A small image classifier, trained from scratch: arch vit, held-out accuracy 42%.
Rows from block 2, named by matrix and row number. Rows with one number belong to one neuron. Each number is 128 + 24 x the weight over its row's rms, rounded and kept within 0 to 255. All counts start at 0. Numbers have three digits each. After the name is the row's rms in percent of the matrix's.
# fc1: MLP up (model.blocks.2.mlp.fc1.weight, 1536x256), inputs 192-255
# fc2: MLP down (model.blocks.2.mlp.fc2.weight, 256x1536, transposed), outputs 192-255
fc1.1085 093:121147159153108139091131141114161125122137163097132132159103120181117142149132105125120120151154091141139127173116094131145100150164097143128137140106136094112118188086107130118120110114146149
fc1.1086 103:099119098113131107103098110131127160106108093116121134106098118111129140108098145070134114137147118110093072143143161140099114112061146155113156180112144122126107100132135148133083141171149154
fc1.1087 100:120105093124125124126181127113115120175154138151107139121108102143131145137139103174106144114124065123142089163163121124138141137113094124161111124143124093120127114121108156131155118101106166
fc1.1088 096:130189123095090117140135114136105096107133149107127111111148129101172113123127158124099126157124149116162120148137115109119143127143121106113124118133097139111091115126115147089132181123151147
fc1.1089 112:110163105110153132112083162150144161122091125112162114093066146100114123107105173132130106109080127118064106121136109119137098133108123103134115115099135154139119116124111174090100131160152130
fc1.1090 078:111144143138127143110138169172128147133162117119114143175102110142116127135165153126071141141140122097119091156104159123130115148104149099148088118138090156086127132134140123089123122142079105
fc1.1091 099:122149081139117145085108132164087137125134132105054090144129112129111129140138137091090118157118141127131109135147163122082115142136084148135088168149103114140085143071136115070126130135139114
fc1.1092 089:156146103163097142117100130148145132104122109184087158147073162141138114127119147123149118166171153117089073136139149123094153111089104142137147092119125138115130092135149131150148138189179158
fc1.1093 106:119119119134169113089129121128143110101153144156117119089107105148134110135147122118078131208117119155140064115086137110106152112103133123118099150100127149148088110103148098139182148124158114
fc1.1094 098:133154133156151142105162148107113124142154105150132121141130130153122128124144087142094149101126159156165124138128105114122105140129146158113117149115144104134121114098165150160098093087119104
fc1.1095 094:149170169130131118134116097120093145148131151175094106126112129134104104118137146119104121120137159119163125132157095142156141166185125184149155158112119120153103157087163118123119115138134128
fc1.1096 106:130120152067129103098102138154164122100117112105157108104156183093098170134088147138146125150120139127140128106147070125129142145100149106137114089100167115135085151105125131119082114121118094
fc1.1097 105:130149124113153114136100142132086149131136145140080074117105171120091141135113152076134093139136144122154134116157126108124127167146108154106092196110165150134125140092098145119134124071088095
fc1.1098 102:162120083118116135111089153129114157151118115144127151133105117141099126118119097100110105116110106105092121124106104153073095149099131130140146164107147136133110143089175114106127139167178128
fc1.1099 090:113128133185162163171168075122145110124109157125119139139148154132164082136135176122113079173144121112126127107117136083136140157150094131144115135148163110078173106154153128136130101110133186
fc1.1100 101:075125113127144134103081121128111116107136142142166155100093123125157146139128150093151109132104090129127127138124147155141134153116130105081156127106135135142081135073133144093117155139147151
fc1.1101 113:130144140160126125122106157144092163126149073103098128112091123169114141153150144145123117171130099179167190101116175151115148130152143128083140100146118143133068128132143170107126159096143088
fc1.1102 086:166140153118137153165128154137061152124086077142116123134100158167095099144150133112104087119129123127150160088108131160143103165103150140098140138155139147119087170143167153114145108112179135
fc1.1103 093:122094088150119136153144110149117128087071114126117090152127103151129116099121144135173114126138134122140122131181159110128137159119125184139120148153126143109123109126151110136147113136099130
fc1.1104 106:162146095145138136143163141132161104133107138099137088137143166126109122114149172126130132111122142110127149132112076099125127119122084122139131112135124117133167109158107168109102148120152165
fc1.1105 108:136150117138092133176093169111110156113120117175159150150105156137130139119126155108112108090137132154126168120092117152116117115092146128080112093119131117096096155116103143082108111095173138
fc2.1085 090:124112076137139113108127132149185138119149139109117109140127125152125149115144110134112119139119116102146106112120106127107134120116133116145096108117140153124144068101167119177086147131118122
fc2.1086 099:121180152100137155102119139118154151119125132143122160084098160092144127133154121113151125137138174125106162101142104123102075101088165116123146098143169133147147081171154101157155152128110144
fc2.1087 098:136149144151108114126124127122118122105133137143161104119126142120090132102127163121105151111084116133101141108168129110127147132124167134141148108160154122133125127127113172075139145117142121
fc2.1088 096:121119126128125070113125138100117134131137157115115137128115068134117140127145089083149140115134130182141155129119110112160144151067159114090135168106129111163143134154141131162142141108111150
fc2.1089 121:135122170147135134187119142129128118102138156133090121105126090126110186122127133129149177124129094141130148099136115118156119145145105123139136091149116107091134103184092127130143162138132117
fc2.1090 078:116115136124137136134118116117147110130128166140098130143144124143123119144150117137107140105083132158124107162091107111123129149122089159149139130160105091123172114121145148138150138121113143
fc2.1091 099:129162090105101155113153145139129125120124120175097119123122156101128153146138123094109112121130122124081130114104106069142095081080129127136120164130137117183109114116102116113177167152150199
fc2.1092 088:102098122122120118123131124124134113125131131131116122117109143163117101143129136116158140124142165101106125158102100101113102169118125132166127129117083107132199118133106151128147085163093132
fc2.1093 106:086147155128122118108106119148131092112114138119138130119135118127129105127118099098118083140136116126178110094139115112132148138096102123117128113122084172095159177141116125084154093142137108
fc2.1094 094:096114115072124130117119114161127104176179131142124186113079122158132101107141110131115138153096109081106074149154128135142099103173155119202122118089104154149161131085117122141123113134104137
fc2.1095 092:097145101149122146069098138146124112139102109132104175098130146166135129144147120110140087137118128140126118097113106113104134083108112158132187122157111141172102153108146139129145117114131140
fc2.1096 110:185128123153095125155126163077121107111127111142144149123151133131141144127149124175093103140107147185152197172083132096146181128121129153104135129114110111152140151128084150110149103114080133
fc2.1097 114:177157146132100123114094140131137172118108117197144093110110134108105157153136114117168127128153112126105126132108152158140094102119141113140142125118127154158120095114095121092131141085143108
fc2.1098 105:123192095136139105122137128139180151138130158127139172111102144104124088129116137120125115142161122090125127142150127104121104122091165100141158107083164152128145101166138155132137128165071154
fc2.1099 088:103116104132139099126082153098134073076147127132105130095135129152086173142168128135156117158121186113105116160150096140117135205112119129169115134098121113137136110120128154132122150145116132
fc2.1100 103:144149150122115138139130062117154134137135148126135126078158150100149088075132138127145122113138091176196159146190072152103099135113134139119116157104139129158081148106131114144135147095135165
fc2.1101 116:107113150083145177122106071118161126124150146132133144098165126127090136113140130145145115119118139112133131120156096113133074138132131150127132169121132128148124180111150149184125152135131130
fc2.1102 076:079106126112175150105082166182080132145140156131094183126108114143082147136148104115147140103098141113123097101157130141170115160126106141128140170141170146127118128139138164129137103149116095
fc2.1103 087:131165156139110124142112152118143092120178145174083139101118136109122124135142123121123144138111137111123134134086134147156121135128087140139101157117114133141120156122124164115111132103157105
fc2.1104 106:079108155131122131109129142153139095103122123146155185168105100155127126149147109112151108118105086139112120110100118144165138176142155119122127142095156129107138100128169141125113116106096150
fc2.1105 107:123141125101127136140109119152132130085117111150107127150100120138118154125118128121149149153126167079106121114147153134136121140177090151153118135109112153156150120154114136133089104134150095