config.toml
dataset = "photos of plants and fungi (iNaturalist)"
num_classes = [11, 54, 500]
positions = "rope"
init = "lecun_normal"
beta1 = 0.9
final_lr_fraction = 0
Rows from block 2 of a small image classifier, named by matrix and row number. Rows with one number belong to one neuron. Each number is 50 + 15 x the weight over its row's rms, rounded and kept within 0 to 99. All counts start at 0.
After each neuron's rows are labels from the 100 images, of 14976, where the neuron reaches its highest value: "responds to" is what is common among them. Only what is clearly more common there than usual is listed. The data: photos of plants and fungi (iNaturalist). In brackets: how many of the 100.
# fc1: MLP up (model.blocks.2.mlp.fc1.weight, 1536x256), inputs 64-127
# fc2: MLP down (model.blocks.2.mlp.fc2.weight, 256x1536, transposed), outputs 64-127

fc1.629:71 59 34 51 55 40 60 42 40 52 56 56 55 27 32 42 41 48 47 78 43 42 51 44 42 56 66 63 47 49 67 14 32 71 55 52 61 63 60 49 17 53 43 23 56 43 39 62 43 36 52 40 41 25 62 37 59 33 53 49 49 74 50 36
fc2.629:73 55 49 81 44 72 33 34 73 50 45 40 25 79 49 55 17 52 38 84 31 52 62 31 61 42 66 42 44 51 38 70 55 36 51 72 38 44 41 32 49 48 41 66 30 41 51 49 56 66 32 61 48 38 63 58 50 59 49 61 46 59 60 71
responds to: phylum Basidiomycota (28); class Agaricomycetes (28); kingdom Fungi (28)

fc1.728:48 46 47 35 63 28 83 68 64 54 46 69 71 48 64 36 44 59 40 59 55 41 42 53 53 55 49 65 20 47 66 58 57 62 43 25 48 41 45 60 39 71 28 65 43 00 56 19 39 26 57 32 45 45 45 54 47 61 56 59 59 61 91 38
fc2.728:36 47 47 12 42 40 49 44 64 65 58 59 46 36 60 36 54 53 49 35 51 46 47 57 41 63 76 46 49 57 39 47 49 53 52 27 24 44 68 60 47 93 29 56 45 46 25 42 65 61 70 26 04 66 48 64 43 46 60 49 55 57 46 40
responds to: order Caryophyllales (29); family: Cactaceae (26)

fc1.661:73 51 49 45 84 64 46 67 83 53 51 38 47 56 54 76 72 63 36 55 41 22 56 54 61 62 71 64 52 45 49 46 40 67 59 60 48 51 33 35 31 66 62 73 35 63 31 54 29 10 45 68 52 47 34 43 41 54 33 67 49 69 72 51
fc2.661:47 38 65 66 48 46 49 71 37 57 53 37 36 40 66 44 59 50 31 42 48 54 74 45 16 63 56 48 59 39 68 68 60 47 58 25 60 52 30 58 42 45 67 71 52 77 51 19 55 59 38 58 44 38 39 72 48 32 31 63 46 51 33 37
responds to: order Asterales (30); family: Asteraceae (30)

fc1.306:67 27 46 55 45 48 66 36 49 52 36 61 52 37 33 43 56 46 35 18 72 32 57 61 67 48 70 45 49 64 58 07 47 54 81 47 74 40 68 58 47 37 38 54 23 42 34 41 43 52 35 66 43 45 66 46 58 40 55 39 37 42 41 53
fc2.306:47 39 65 36 36 63 45 40 83 41 52 73 44 60 45 38 50 33 58 72 55 45 57 25 35 31 41 49 31 41 36 58 24 42 53 46 64 31 56 55 41 21 71 22 52 49 23 57 48 51 58 72 50 67 54 52 34 57 72 41 65 51 53 25
responds to: order Ranunculales (25)

fc1.70:24 42 59 52 69 42 81 63 63 51 50 41 85 56 43 32 26 55 46 33 22 47 42 60 74 42 68 60 37 59 74 41 45 47 50 74 65 30 29 50 23 77 21 72 41 34 36 52 57 63 50 43 67 53 58 61 34 52 57 44 53 51 52 58
fc2.70:55 48 57 47 35 31 46 66 51 40 52 62 61 82 41 32 57 45 26 42 56 52 52 47 52 47 61 29 43 42 56 79 51 62 69 48 58 22 54 42 37 52 23 41 64 50 56 48 45 47 50 53 45 36 40 53 21 53 65 58 46 54 28 21
responds to: class Liliopsida (25)

fc1.411:59 56 56 44 54 23 57 86 60 43 66 60 55 46 50 65 48 51 45 69 43 51 40 61 17 29 36 43 64 32 68 46 70 55 42 49 41 63 65 60 20 95 48 47 39 51 34 37 52 50 55 62 45 57 55 36 46 49 49 47 46 41 45 54
fc2.411:73 39 64 48 73 51 71 45 70 51 60 20 24 79 45 38 48 45 44 50 42 57 20 28 51 62 78 37 47 49 36 86 64 49 65 29 32 50 52 44 44 68 48 46 46 32 60 57 49 56 34 63 49 38 27 45 61 55 56 51 65 42 59 52
responds to: class Liliopsida (27)

fc1.14:75 48 49 54 58 41 58 79 64 42 74 55 47 39 62 80 76 32 39 38 57 59 72 56 59 69 60 62 60 57 65 71 57 48 58 71 46 76 37 30 62 58 53 83 53 55 41 36 28 41 28 29 48 63 20 28 28 57 70 96 43 50 51 29
fc2.14:63 26 59 50 42 45 37 51 67 74 45 33 43 62 69 39 52 54 28 71 49 42 48 41 27 65 53 40 55 48 58 97 22 61 69 36 50 46 59 60 26 55 51 64 54 56 40 01 40 37 44 70 64 59 49 51 44 22 58 57 53 46 78 33
responds to: order Asterales (36); family: Asteraceae (36)

fc1.171:75 53 61 18 45 25 30 60 62 62 64 40 39 30 37 91 32 31 56 35 93 66 52 63 30 67 77 54 55 59 61 44 31 57 63 58 37 52 58 54 28 82 33 49 28 59 51 47 56 28 33 45 45 75 52 34 18 46 38 42 30 44 43 39
fc2.171:73 62 61 23 59 91 64 31 47 43 56 58 31 69 25 42 50 25 61 63 48 62 37 38 56 20 64 54 48 56 52 63 57 65 36 61 56 49 59 51 32 38 66 31 34 70 40 49 45 53 24 55 51 39 39 61 78 25 81 39 69 39 49 89
responds to: order Lamiales (25)

fc1.50:76 82 62 30 51 62 59 26 54 43 36 58 64 50 35 59 53 54 68 59 63 29 54 44 89 67 95 66 58 76 40 34 63 60 59 70 32 53 40 42 44 57 55 09 56 86 32 47 49 76 31 60 39 46 69 62 51 34 30 60 35 60 33 51
fc2.50:78 39 72 50 43 56 76 39 72 37 83 59 45 51 39 35 70 21 45 35 32 55 43 24 35 37 43 65 47 49 44 36 62 74 67 58 31 43 38 72 02 75 44 47 61 31 39 50 76 23 66 32 56 67 30 80 51 56 69 42 66 57 58 39
responds to: class Liliopsida (26)

fc1.127:44 47 53 53 50 38 71 41 51 50 67 39 72 44 46 32 66 71 38 54 71 51 55 62 70 69 80 54 75 79 63 33 43 85 84 61 41 53 73 53 15 48 39 41 73 21 28 50 37 64 45 64 55 41 72 56 36 12 52 63 51 65 81 51
fc2.127:37 36 70 70 19 62 73 51 75 41 74 49 65 55 44 46 41 34 49 38 52 55 66 37 42 40 45 25 40 52 39 46 46 61 71 45 31 39 45 60 35 35 51 65 59 57 56 55 39 21 64 74 41 55 28 84 57 79 49 59 73 81 34 53
responds to: class Liliopsida (27)

fc1.557:43 67 41 42 68 32 49 70 75 42 31 67 59 42 40 38 41 32 40 89 53 32 33 45 35 30 27 47 52 57 38 50 65 60 59 52 42 53 62 73 41 67 60 44 51 19 44 40 46 37 52 60 21 43 59 54 57 59 62 52 57 52 68 63
fc2.557:34 40 52 47 47 31 41 26 47 75 62 30 20 70 48 38 63 42 43 45 54 47 45 59 49 52 46 52 59 44 17 63 64 32 41 14 23 52 38 61 53 47 65 53 54 48 61 69 49 23 72 34 56 63 03 54 39 57 65 41 40 04 74 57
responds to: order Caryophyllales (31); family: Cactaceae (27)

fc1.715:56 52 54 50 88 38 39 68 42 37 31 32 55 24 34 43 49 45 56 64 64 59 46 74 50 58 30 51 14 48 35 49 64 58 59 58 36 32 45 61 61 20 58 37 78 34 67 65 48 62 15 69 49 30 63 66 59 33 58 52 72 72 73 63
fc2.715:70 57 50 53 46 72 49 62 64 41 38 49 43 66 58 45 32 57 34 38 51 52 17 32 60 56 50 50 41 71 34 40 47 42 61 67 41 32 18 45 30 37 53 45 47 33 51 69 64 75 28 69 29 56 58 55 51 60 63 51 51 52 50 43
responds to: order Asterales (33); family: Asteraceae (33)

fc1.173:49 32 55 31 91 59 40 62 41 37 60 39 37 52 59 60 69 19 55 58 86 41 33 64 56 46 52 51 85 34 71 56 30 72 48 28 15 52 47 61 42 60 59 67 35 58 51 56 63 48 60 56 70 70 60 72 20 60 78 56 18 51 44 46
fc2.173:36 46 61 60 88 43 52 58 31 47 57 49 48 69 37 49 38 17 43 43 68 63 28 52 55 42 51 53 32 56 74 85 54 60 41 52 50 39 47 73 48 39 43 39 43 65 43 58 81 84 44 40 39 39 45 71 46 31 57 44 50 25 46 86
responds to: order Lamiales (27)

fc1.767:38 74 46 58 69 40 44 68 54 38 58 56 45 39 51 55 35 57 51 71 73 54 79 63 46 71 45 42 55 47 54 87 57 64 51 58 33 63 78 43 69 48 45 47 63 54 56 46 42 38 72 45 47 55 70 40 35 33 25 44 16 71 77 46
fc2.767:72 59 56 59 17 34 53 42 24 46 78 34 40 34 51 37 54 54 42 53 58 56 66 66 72 63 65 44 44 60 61 52 46 80 73 19 28 55 52 11 73 49 31 37 69 75 38 34 46 34 21 45 64 52 36 89 55 64 57 46 59 77 53 79
responds to: kingdom Fungi (26)

fc1.486:37 29 49 41 59 26 64 48 41 64 61 56 64 30 39 47 53 17 64 46 34 55 36 51 54 44 37 44 52 90 37 39 56 40 48 41 33 52 46 46 55 35 39 55 69 52 43 49 58 55 55 58 91 73 79 43 46 42 27 39 30 55 62 60
fc2.486:58 41 37 57 84 63 45 57 36 42 44 19 66 71 47 35 67 64 37 66 68 65 47 22 58 70 30 37 69 47 44 55 57 48 32 22 24 71 59 52 73 56 47 61 57 43 56 53 72 27 17 52 63 54 67 58 42 31 34 80 38 45 41 65
responds to: family: Asteraceae (27)

fc1.11:34 65 39 63 54 42 46 57 57 50 60 31 70 45 54 25 38 61 52 83 48 65 51 27 69 49 48 26 62 31 41 27 74 84 47 31 36 48 63 58 65 70 45 33 41 25 61 39 62 41 43 46 34 48 57 75 62 39 32 42 66 89 62 37
fc2.11:49 74 59 48 63 36 62 20 35 67 43 44 55 62 27 55 42 54 67 44 73 52 34 46 50 78 56 55 34 73 19 45 40 35 50 43 55 58 31 57 63 28 39 34 35 48 23 56 63 59 25 44 66 60 47 30 53 18 62 31 42 17 84 50
responds to: order Caryophyllales (39); family: Cactaceae (36)

fc1.539:59 48 48 56 76 48 63 83 77 35 71 34 63 32 64 57 44 59 34 49 38 50 65 36 46 45 61 67 45 32 65 73 55 35 84 36 32 71 55 38 71 83 52 44 48 45 44 37 51 43 57 31 36 41 58 54 55 57 55 73 46 81 77 49
fc2.539:56 25 50 52 37 45 81 51 78 53 79 60 46 40 45 44 62 39 38 41 26 62 32 40 46 50 55 35 62 29 15 68 51 55 53 21 24 53 66 46 18 49 46 78 55 28 28 67 74 67 56 39 35 41 59 64 56 48 54 58 63 46 73 56
responds to: kingdom Fungi (30)

fc1.530:57 38 34 48 49 19 61 72 45 40 47 67 66 61 63 52 58 52 41 51 22 40 54 35 56 50 33 67 26 33 52 58 72 66 30 58 48 36 47 81 56 48 52 55 56 43 72 79 47 37 71 47 53 29 51 25 17 29 45 51 46 44 66 54
fc2.530:63 61 51 51 32 50 27 50 54 40 60 64 65 61 47 39 76 46 67 43 74 47 51 34 84 34 50 21 55 65 43 41 88 94 86 56 31 28 48 65 09 41 51 49 67 68 51 55 54 47 73 63 51 43 28 53 64 64 44 41 55 13 58 61
responds to: order Caryophyllales (29)

fc1.32:44 29 70 64 50 40 71 65 65 47 71 42 50 41 32 62 58 68 33 51 41 45 39 46 61 68 71 74 53 33 62 54 44 52 58 55 48 31 57 39 32 41 33 55 66 32 65 51 26 51 21 62 53 28 43 19 12 45 57 98 56 45 74 35
fc2.32:58 59 65 63 56 42 49 81 43 36 45 47 45 57 46 20 35 51 25 62 40 66 42 63 31 82 58 40 22 54 33 53 34 62 65 35 56 37 55 63 53 50 30 48 65 55 79 26 49 42 26 70 50 21 78 48 34 47 28 61 44 47 57 25
responds to: order Ranunculales (27)

fc1.233:47 40 63 32 55 36 60 51 51 59 50 74 65 25 48 42 45 39 74 42 54 47 45 58 62 42 35 32 43 68 64 40 48 63 60 31 62 52 71 51 44 43 31 60 45 06 69 49 60 42 46 71 46 64 43 49 47 60 46 64 69 51 41 61
fc2.233:63 46 53 40 60 42 36 60 32 61 68 88 49 54 60 33 63 52 41 68 29 55 39 49 40 22 66 46 47 57 62 54 69 58 56 92 75 27 29 48 23 38 53 55 45 31 19 44 73 68 45 47 63 55 50 57 66 34 63 43 66 55 18 38
responds to: order Caryophyllales (25)

fc1.468:71 27 50 47 81 33 65 70 52 34 47 50 87 35 58 34 39 52 59 52 41 38 39 40 88 54 45 34 33 55 27 59 66 81 39 38 28 45 54 46 63 52 27 58 73 42 67 25 54 43 71 56 57 77 66 62 44 76 28 50 64 84 60 42
fc2.468:63 62 56 41 51 36 53 48 34 71 54 69 41 88 45 45 64 59 43 47 65 70 31 30 59 51 79 45 25 51 50 32 50 65 50 38 77 21 57 54 48 36 45 32 47 54 31 74 36 67 21 69 44 75 38 53 60 30 68 46 35 39 38 43
responds to: order Caryophyllales (47); family: Cactaceae (45); text has "cactus" (26)

fc1.368:41 47 49 44 58 63 91 38 60 43 55 51 37 64 69 26 45 72 44 60 35 44 38 49 63 46 46 52 39 29 37 48 46 53 44 60 46 40 68 67 53 80 51 88 68 43 68 39 56 51 55 53 50 36 60 50 41 36 58 85 41 49 58 33
fc2.368:31 45 81 52 67 58 58 56 46 39 42 55 65 77 54 70 16 47 38 56 74 39 55 27 41 61 41 44 34 26 42 64 49 67 65 62 40 23 53 59 50 62 33 23 62 44 53 51 30 35 35 43 37 36 49 51 48 56 55 46 68 52 66 43
responds to: order Caryophyllales (27)