python train.py --image_size=24 --horizontal_flip=true --color_jitter=0.2 --norm_position="sandwich" --fused_qkv=false --parallel_block=false --width=256 --positions="rope" --init="lecun_normal" --optimizer="nadamw" --eps=1e-06 --steps=14200 --batch_size=128 --final_lr_fraction=0 --warmup_steps=710
Rows from block 5 of a small image classifier, named by matrix and row number. Rows with one number belong to one neuron. Each number is 128 + 24 x the weight over its row's rms, rounded and kept within 0 to 255. All counts start at 0.
After each neuron's rows are labels from the 100 images, of 14976, where the neuron reaches its highest value: "responds to" is what is common among them. Only what is clearly more common there than usual is listed. The data: photos of plants and fungi (iNaturalist).
# fc1: MLP up (model.blocks.5.mlp.fc1.weight, 1536x256), inputs 58-86
# fc2: MLP down (model.blocks.5.mlp.fc2.weight, 256x1536, transposed), outputs 58-86

fc1.442 [121 180 117 182  92 114 104 126 102 107 142 110 133 152 136  86 142  97 130 120 123 116 112 142 143 130 123 116 145]
fc2.442 [140  63 124 115 110 103 133 136 151 131 143 169 130 110  99 129 125 167 129 128 104 107 105 132 138 120 119 138  99]
responds to: kingdom Fungi

fc1.359 [130 160 144 124 136  96 125 105 128  87 104 119 133 112  98 104 195 110 132 117  92 112 171 143  88 157 189 139 127]
fc2.359 [ 78  96 133 145 135 163 199 125 133 149 152 116 145 132 176 132 149 132 131 107 108 157 121 128 151 135 126 146 130]
responds to: order Asterales; family: Asteraceae

fc1.764 [156 136 149 116  99 146  89 122 128 106 119 152 143 118 140 121 170 131  99 117 117 124 101  90 136 169 154 109 125]
fc2.764 [127 104 141 133 189 178 165 147 117  92 153 108 123 125 151 150 105 156 137 112 161 137 118 144 159  99 131 112 117]
responds to: class: Liliopsida; order Asparagales; family: Asparagaceae

fc1.233 [151 135 146 111 152  94 133  73 138 122 147  94 132 161 135 144 170 133 128 108 119 153 160 150 111 156 132 123 152]
fc2.233 [ 94  99  85 154 112 114 150 103 110 143 120 120  89 130 141 202 129 167 110 109 150 139 131 124 116 146 107 140  87]
responds to: order Asterales; family: Asteraceae

fc1.518 [134 175 120 117 118 147 132 122 124 134 122 133 153 110  83  86 133  88 132  75  71 117 136 102 135 148 149 122 110]
fc2.518 [ 98 130 120 157 153 157 168 122 133 124 127 162 149 104 175 101 140 112 128  89  90 150 140 193  78 134 129 117 136]
responds to: order Asterales; family: Asteraceae

fc1.155 [202 148 126  98  97 127 104 157 104 105 120 128 120 130 112 115 124 126 148 107 129 165 138 100 100 143 143 129 182]
fc2.155 [158  89  93 189 142 150 115  87 188  97 120 149 135  82 130 108 126 119 156 159 127 127 173 156 125  90 141 166 141]
responds to: kingdom Fungi; class Agaricomycetes; phylum Basidiomycota

fc1.35 [136 173 139 132 141 164 140 152 130 136 136 108 132 148  90 121 144  74 161  94 125 131 146 122 133 141  88 133 110]
fc2.35 [113  97 136 103 125 150 100 180 114 125 118 125 134  58 156 129 117 155 140 110 108 121 160 105 140 149 128 146  83]
responds to: class Liliopsida

fc1.556 [163 147 140 128 138 129  88  86 154 102 157 107 156 125 123 115 148 103 137  94 108 141 181  85 128 130 119 134 129]
fc2.556 [148 166 143 144  79 163 114 135 114 102 130 111 147 104 152  99 154 121 128 107 101 152 127 140 112 154 123 127 126]
responds to: order Asparagales; class Liliopsida

fc1.489 [161 127 130 131 129 142 133  86  96  83 154 139 139 123 157 136 163  96 131 127  85 135 155 134 110 119 165  78 132]
fc2.489 [149 140  96 130  97 148 153 152 128 115  93 137 171 112 158 137 136 152  98 120 123 139 119 110 111 123 157 119 160]
responds to: kingdom Fungi

fc1.585 [132 150 130 126  94 141 134 132  87 106 117 111 143 107 100 136 175 120 114  92  80 149 140 137  94 173 152 121 112]
fc2.585 [ 58 114 139 136 156 122 161 112  93 114 163 110 120 135 140 152 114 165 144 131 153 152  97 129 148 145 128 163 159]
responds to: order Asterales; family: Asteraceae

fc1.364 [133 120 110 157 126 146 103 116  91 150 137 124 153 114 141 116 128 116 126 129 112 145 134  92 134 114 139 105 163]
fc2.364 [134  64  99 110  86 120 104 128 116 116 133 136 131  85 140 102 126 174 119 140  82 134 154  98 145 132 158 158 160]
responds to: class Liliopsida

fc1.62 [139 172 101 130 105 170 111 130  89 108  96 112 132 151 110 135 146 101 114 127 128 131 153 108 113 167 166  90 166]
fc2.62 [133 105  94 130  90 111 114 127  92 120 129 134 104 135 139 139 122 131 149 175  80 140 138 150 159 154  89 121 125]
responds to: class Liliopsida

fc1.705 [163 155 136 140 160 131  62 145 151 108 159 135 150 137 137  76 173 101 186 112  94 156 124 133 127 159 174 119 157]
fc2.705 [ 73 135 111  77 124 113 110 104 143 138 136 139  98 127 143 162 158 155 116  87 149 130 140 122 154 128 119 127 135]
responds to: order Caryophyllales; family: Cactaceae

fc1.398 [168 135 138  98 119 182  80 122 137 132 136 143 149 159 142 132 117 128 138  93 126 158 156  95 140 140 146 120 151]
fc2.398 [129 134 104 163 119  82 132 135 116 138 140 132  93 113 116 158  82 134 101 117 134 117 155 171 107 163 142 107 131]
responds to: kingdom Fungi

fc1.65 [113 125 126  85 154 125 112 111 139 118 148 126 139 135 128 146 107 116 132 125 138 151 144 109 149 125 149  89 139]
fc2.65 [ 97  90  89 133 136 101 150 105 123 119 123 150 115 117 145 154 149 149  94 160 143  88 126 148 166 170  82 133 145]
responds to: class Liliopsida

fc1.451 [152 125 129 111 138 140 102  76  96 152 136  70 118 152  73 119 104 103 147  93 102 121 135 134  98 150 150 137 136]
fc2.451 [149 145 132 123 175 148 152 125 126 140 114 163 134 137 174 128 153 127 133  94  90 120 120 161 129 141 125 143  65]
responds to: text has "common"

fc1.413 [159 148 171 121 124 124  92 141 145 151 144 100 124 151  92 134 104 138 155 110 131 144 132 141 103 155  90 119 125]
fc2.413 [ 99 123 120 135 108  99 171 130 104 124 142  98  64  57 109 155 121 138 134 129 116 155 165 127 160 108 156 105 119]
responds to: class Liliopsida

fc1.589 [153  74 139 106 146 168 109 149 114 122 138 156 137  80 133 112 143 127 151 188 107 148 147  95 158 159 149 130 148]
fc2.589 [125  21 146 118 140  93 108 120 168 115 121 126 132 108 150  87 127 103 146 255 118 137 104 144 143 127 118 125 119]
responds to: class Liliopsida

fc1.317 [138 136 145 114 129 130  67 163 104 107 115 121 175 104 127 115 124 118 135 136  99 168 128 105 127 145 155 113 186]
fc2.317 [149   0 108 150 128 114 138 129 118 105 131 110 129 119 132 104 135 113 142 255 131 142 128 112 113 120 104 149 145]
responds to: kingdom Fungi

fc1.9 [144 122 117 102 101 160  96 140 135 141 129 135 139 119 151 127 126 150 124  93  98 125 125 118 137 123 111  77 130]
fc2.9 [123 113 102 141 154  98 134 114 113 144 154 112  95 113 117 144 111 163 108 132 158 112 156 109  86  97 118 130 142]
responds to: class Liliopsida

fc1.762 [130 177  90 102 100 117  93 124 145 133 175 142 114 162 113  90 106 133 126  87 152 184 114  72 148 129 135 123 139]
fc2.762 [108  99 120 144 106  88 161 124 124 146 126 114  98  77 159 142 141 175  81 103 135 118 167 121 114 128 142 142 152]
responds to: class Liliopsida

fc1.698 [149 135 143 133  97 151 138 123 152 126 111 113 136 126 111 114 124 104 127 115 160 154 132 139 179 110 111 113 158]
fc2.698 [123  64 156 183  94 131 123 155 104  88  99 164 123 120 118 119 106 140 144 143  91  94 124 123 122 147  95 127 113]
responds to: order Caryophyllales; family: Cactaceae; text has "cactus"

fc1.254 [144 152 121  85  98 152  58 128 129 149 143 130 157 123 137 119 152 127 132 150 112 220 133 114 143 104 128 141 160]
fc2.254 [127 129 118 150  78  83 154 150 156 132 160 124 105  98 101 133 143 104 135 127 125 105 116 120 165 140  89 119 144]
responds to: kingdom Fungi

fc1.726 [151 127 130 118 123 147 154 130 130 128 126 191 156 132  97 158 119 134  91 119 116 121 103 134 103 138 112  97 121]
fc2.726 [145 170 192 153 155 110 132 106 119 123 141 106 128 163 147 133 162 128 146  91 124 124 146 147 120 121 155 118 147]
responds to: class: Liliopsida; order Asparagales; family: Asparagaceae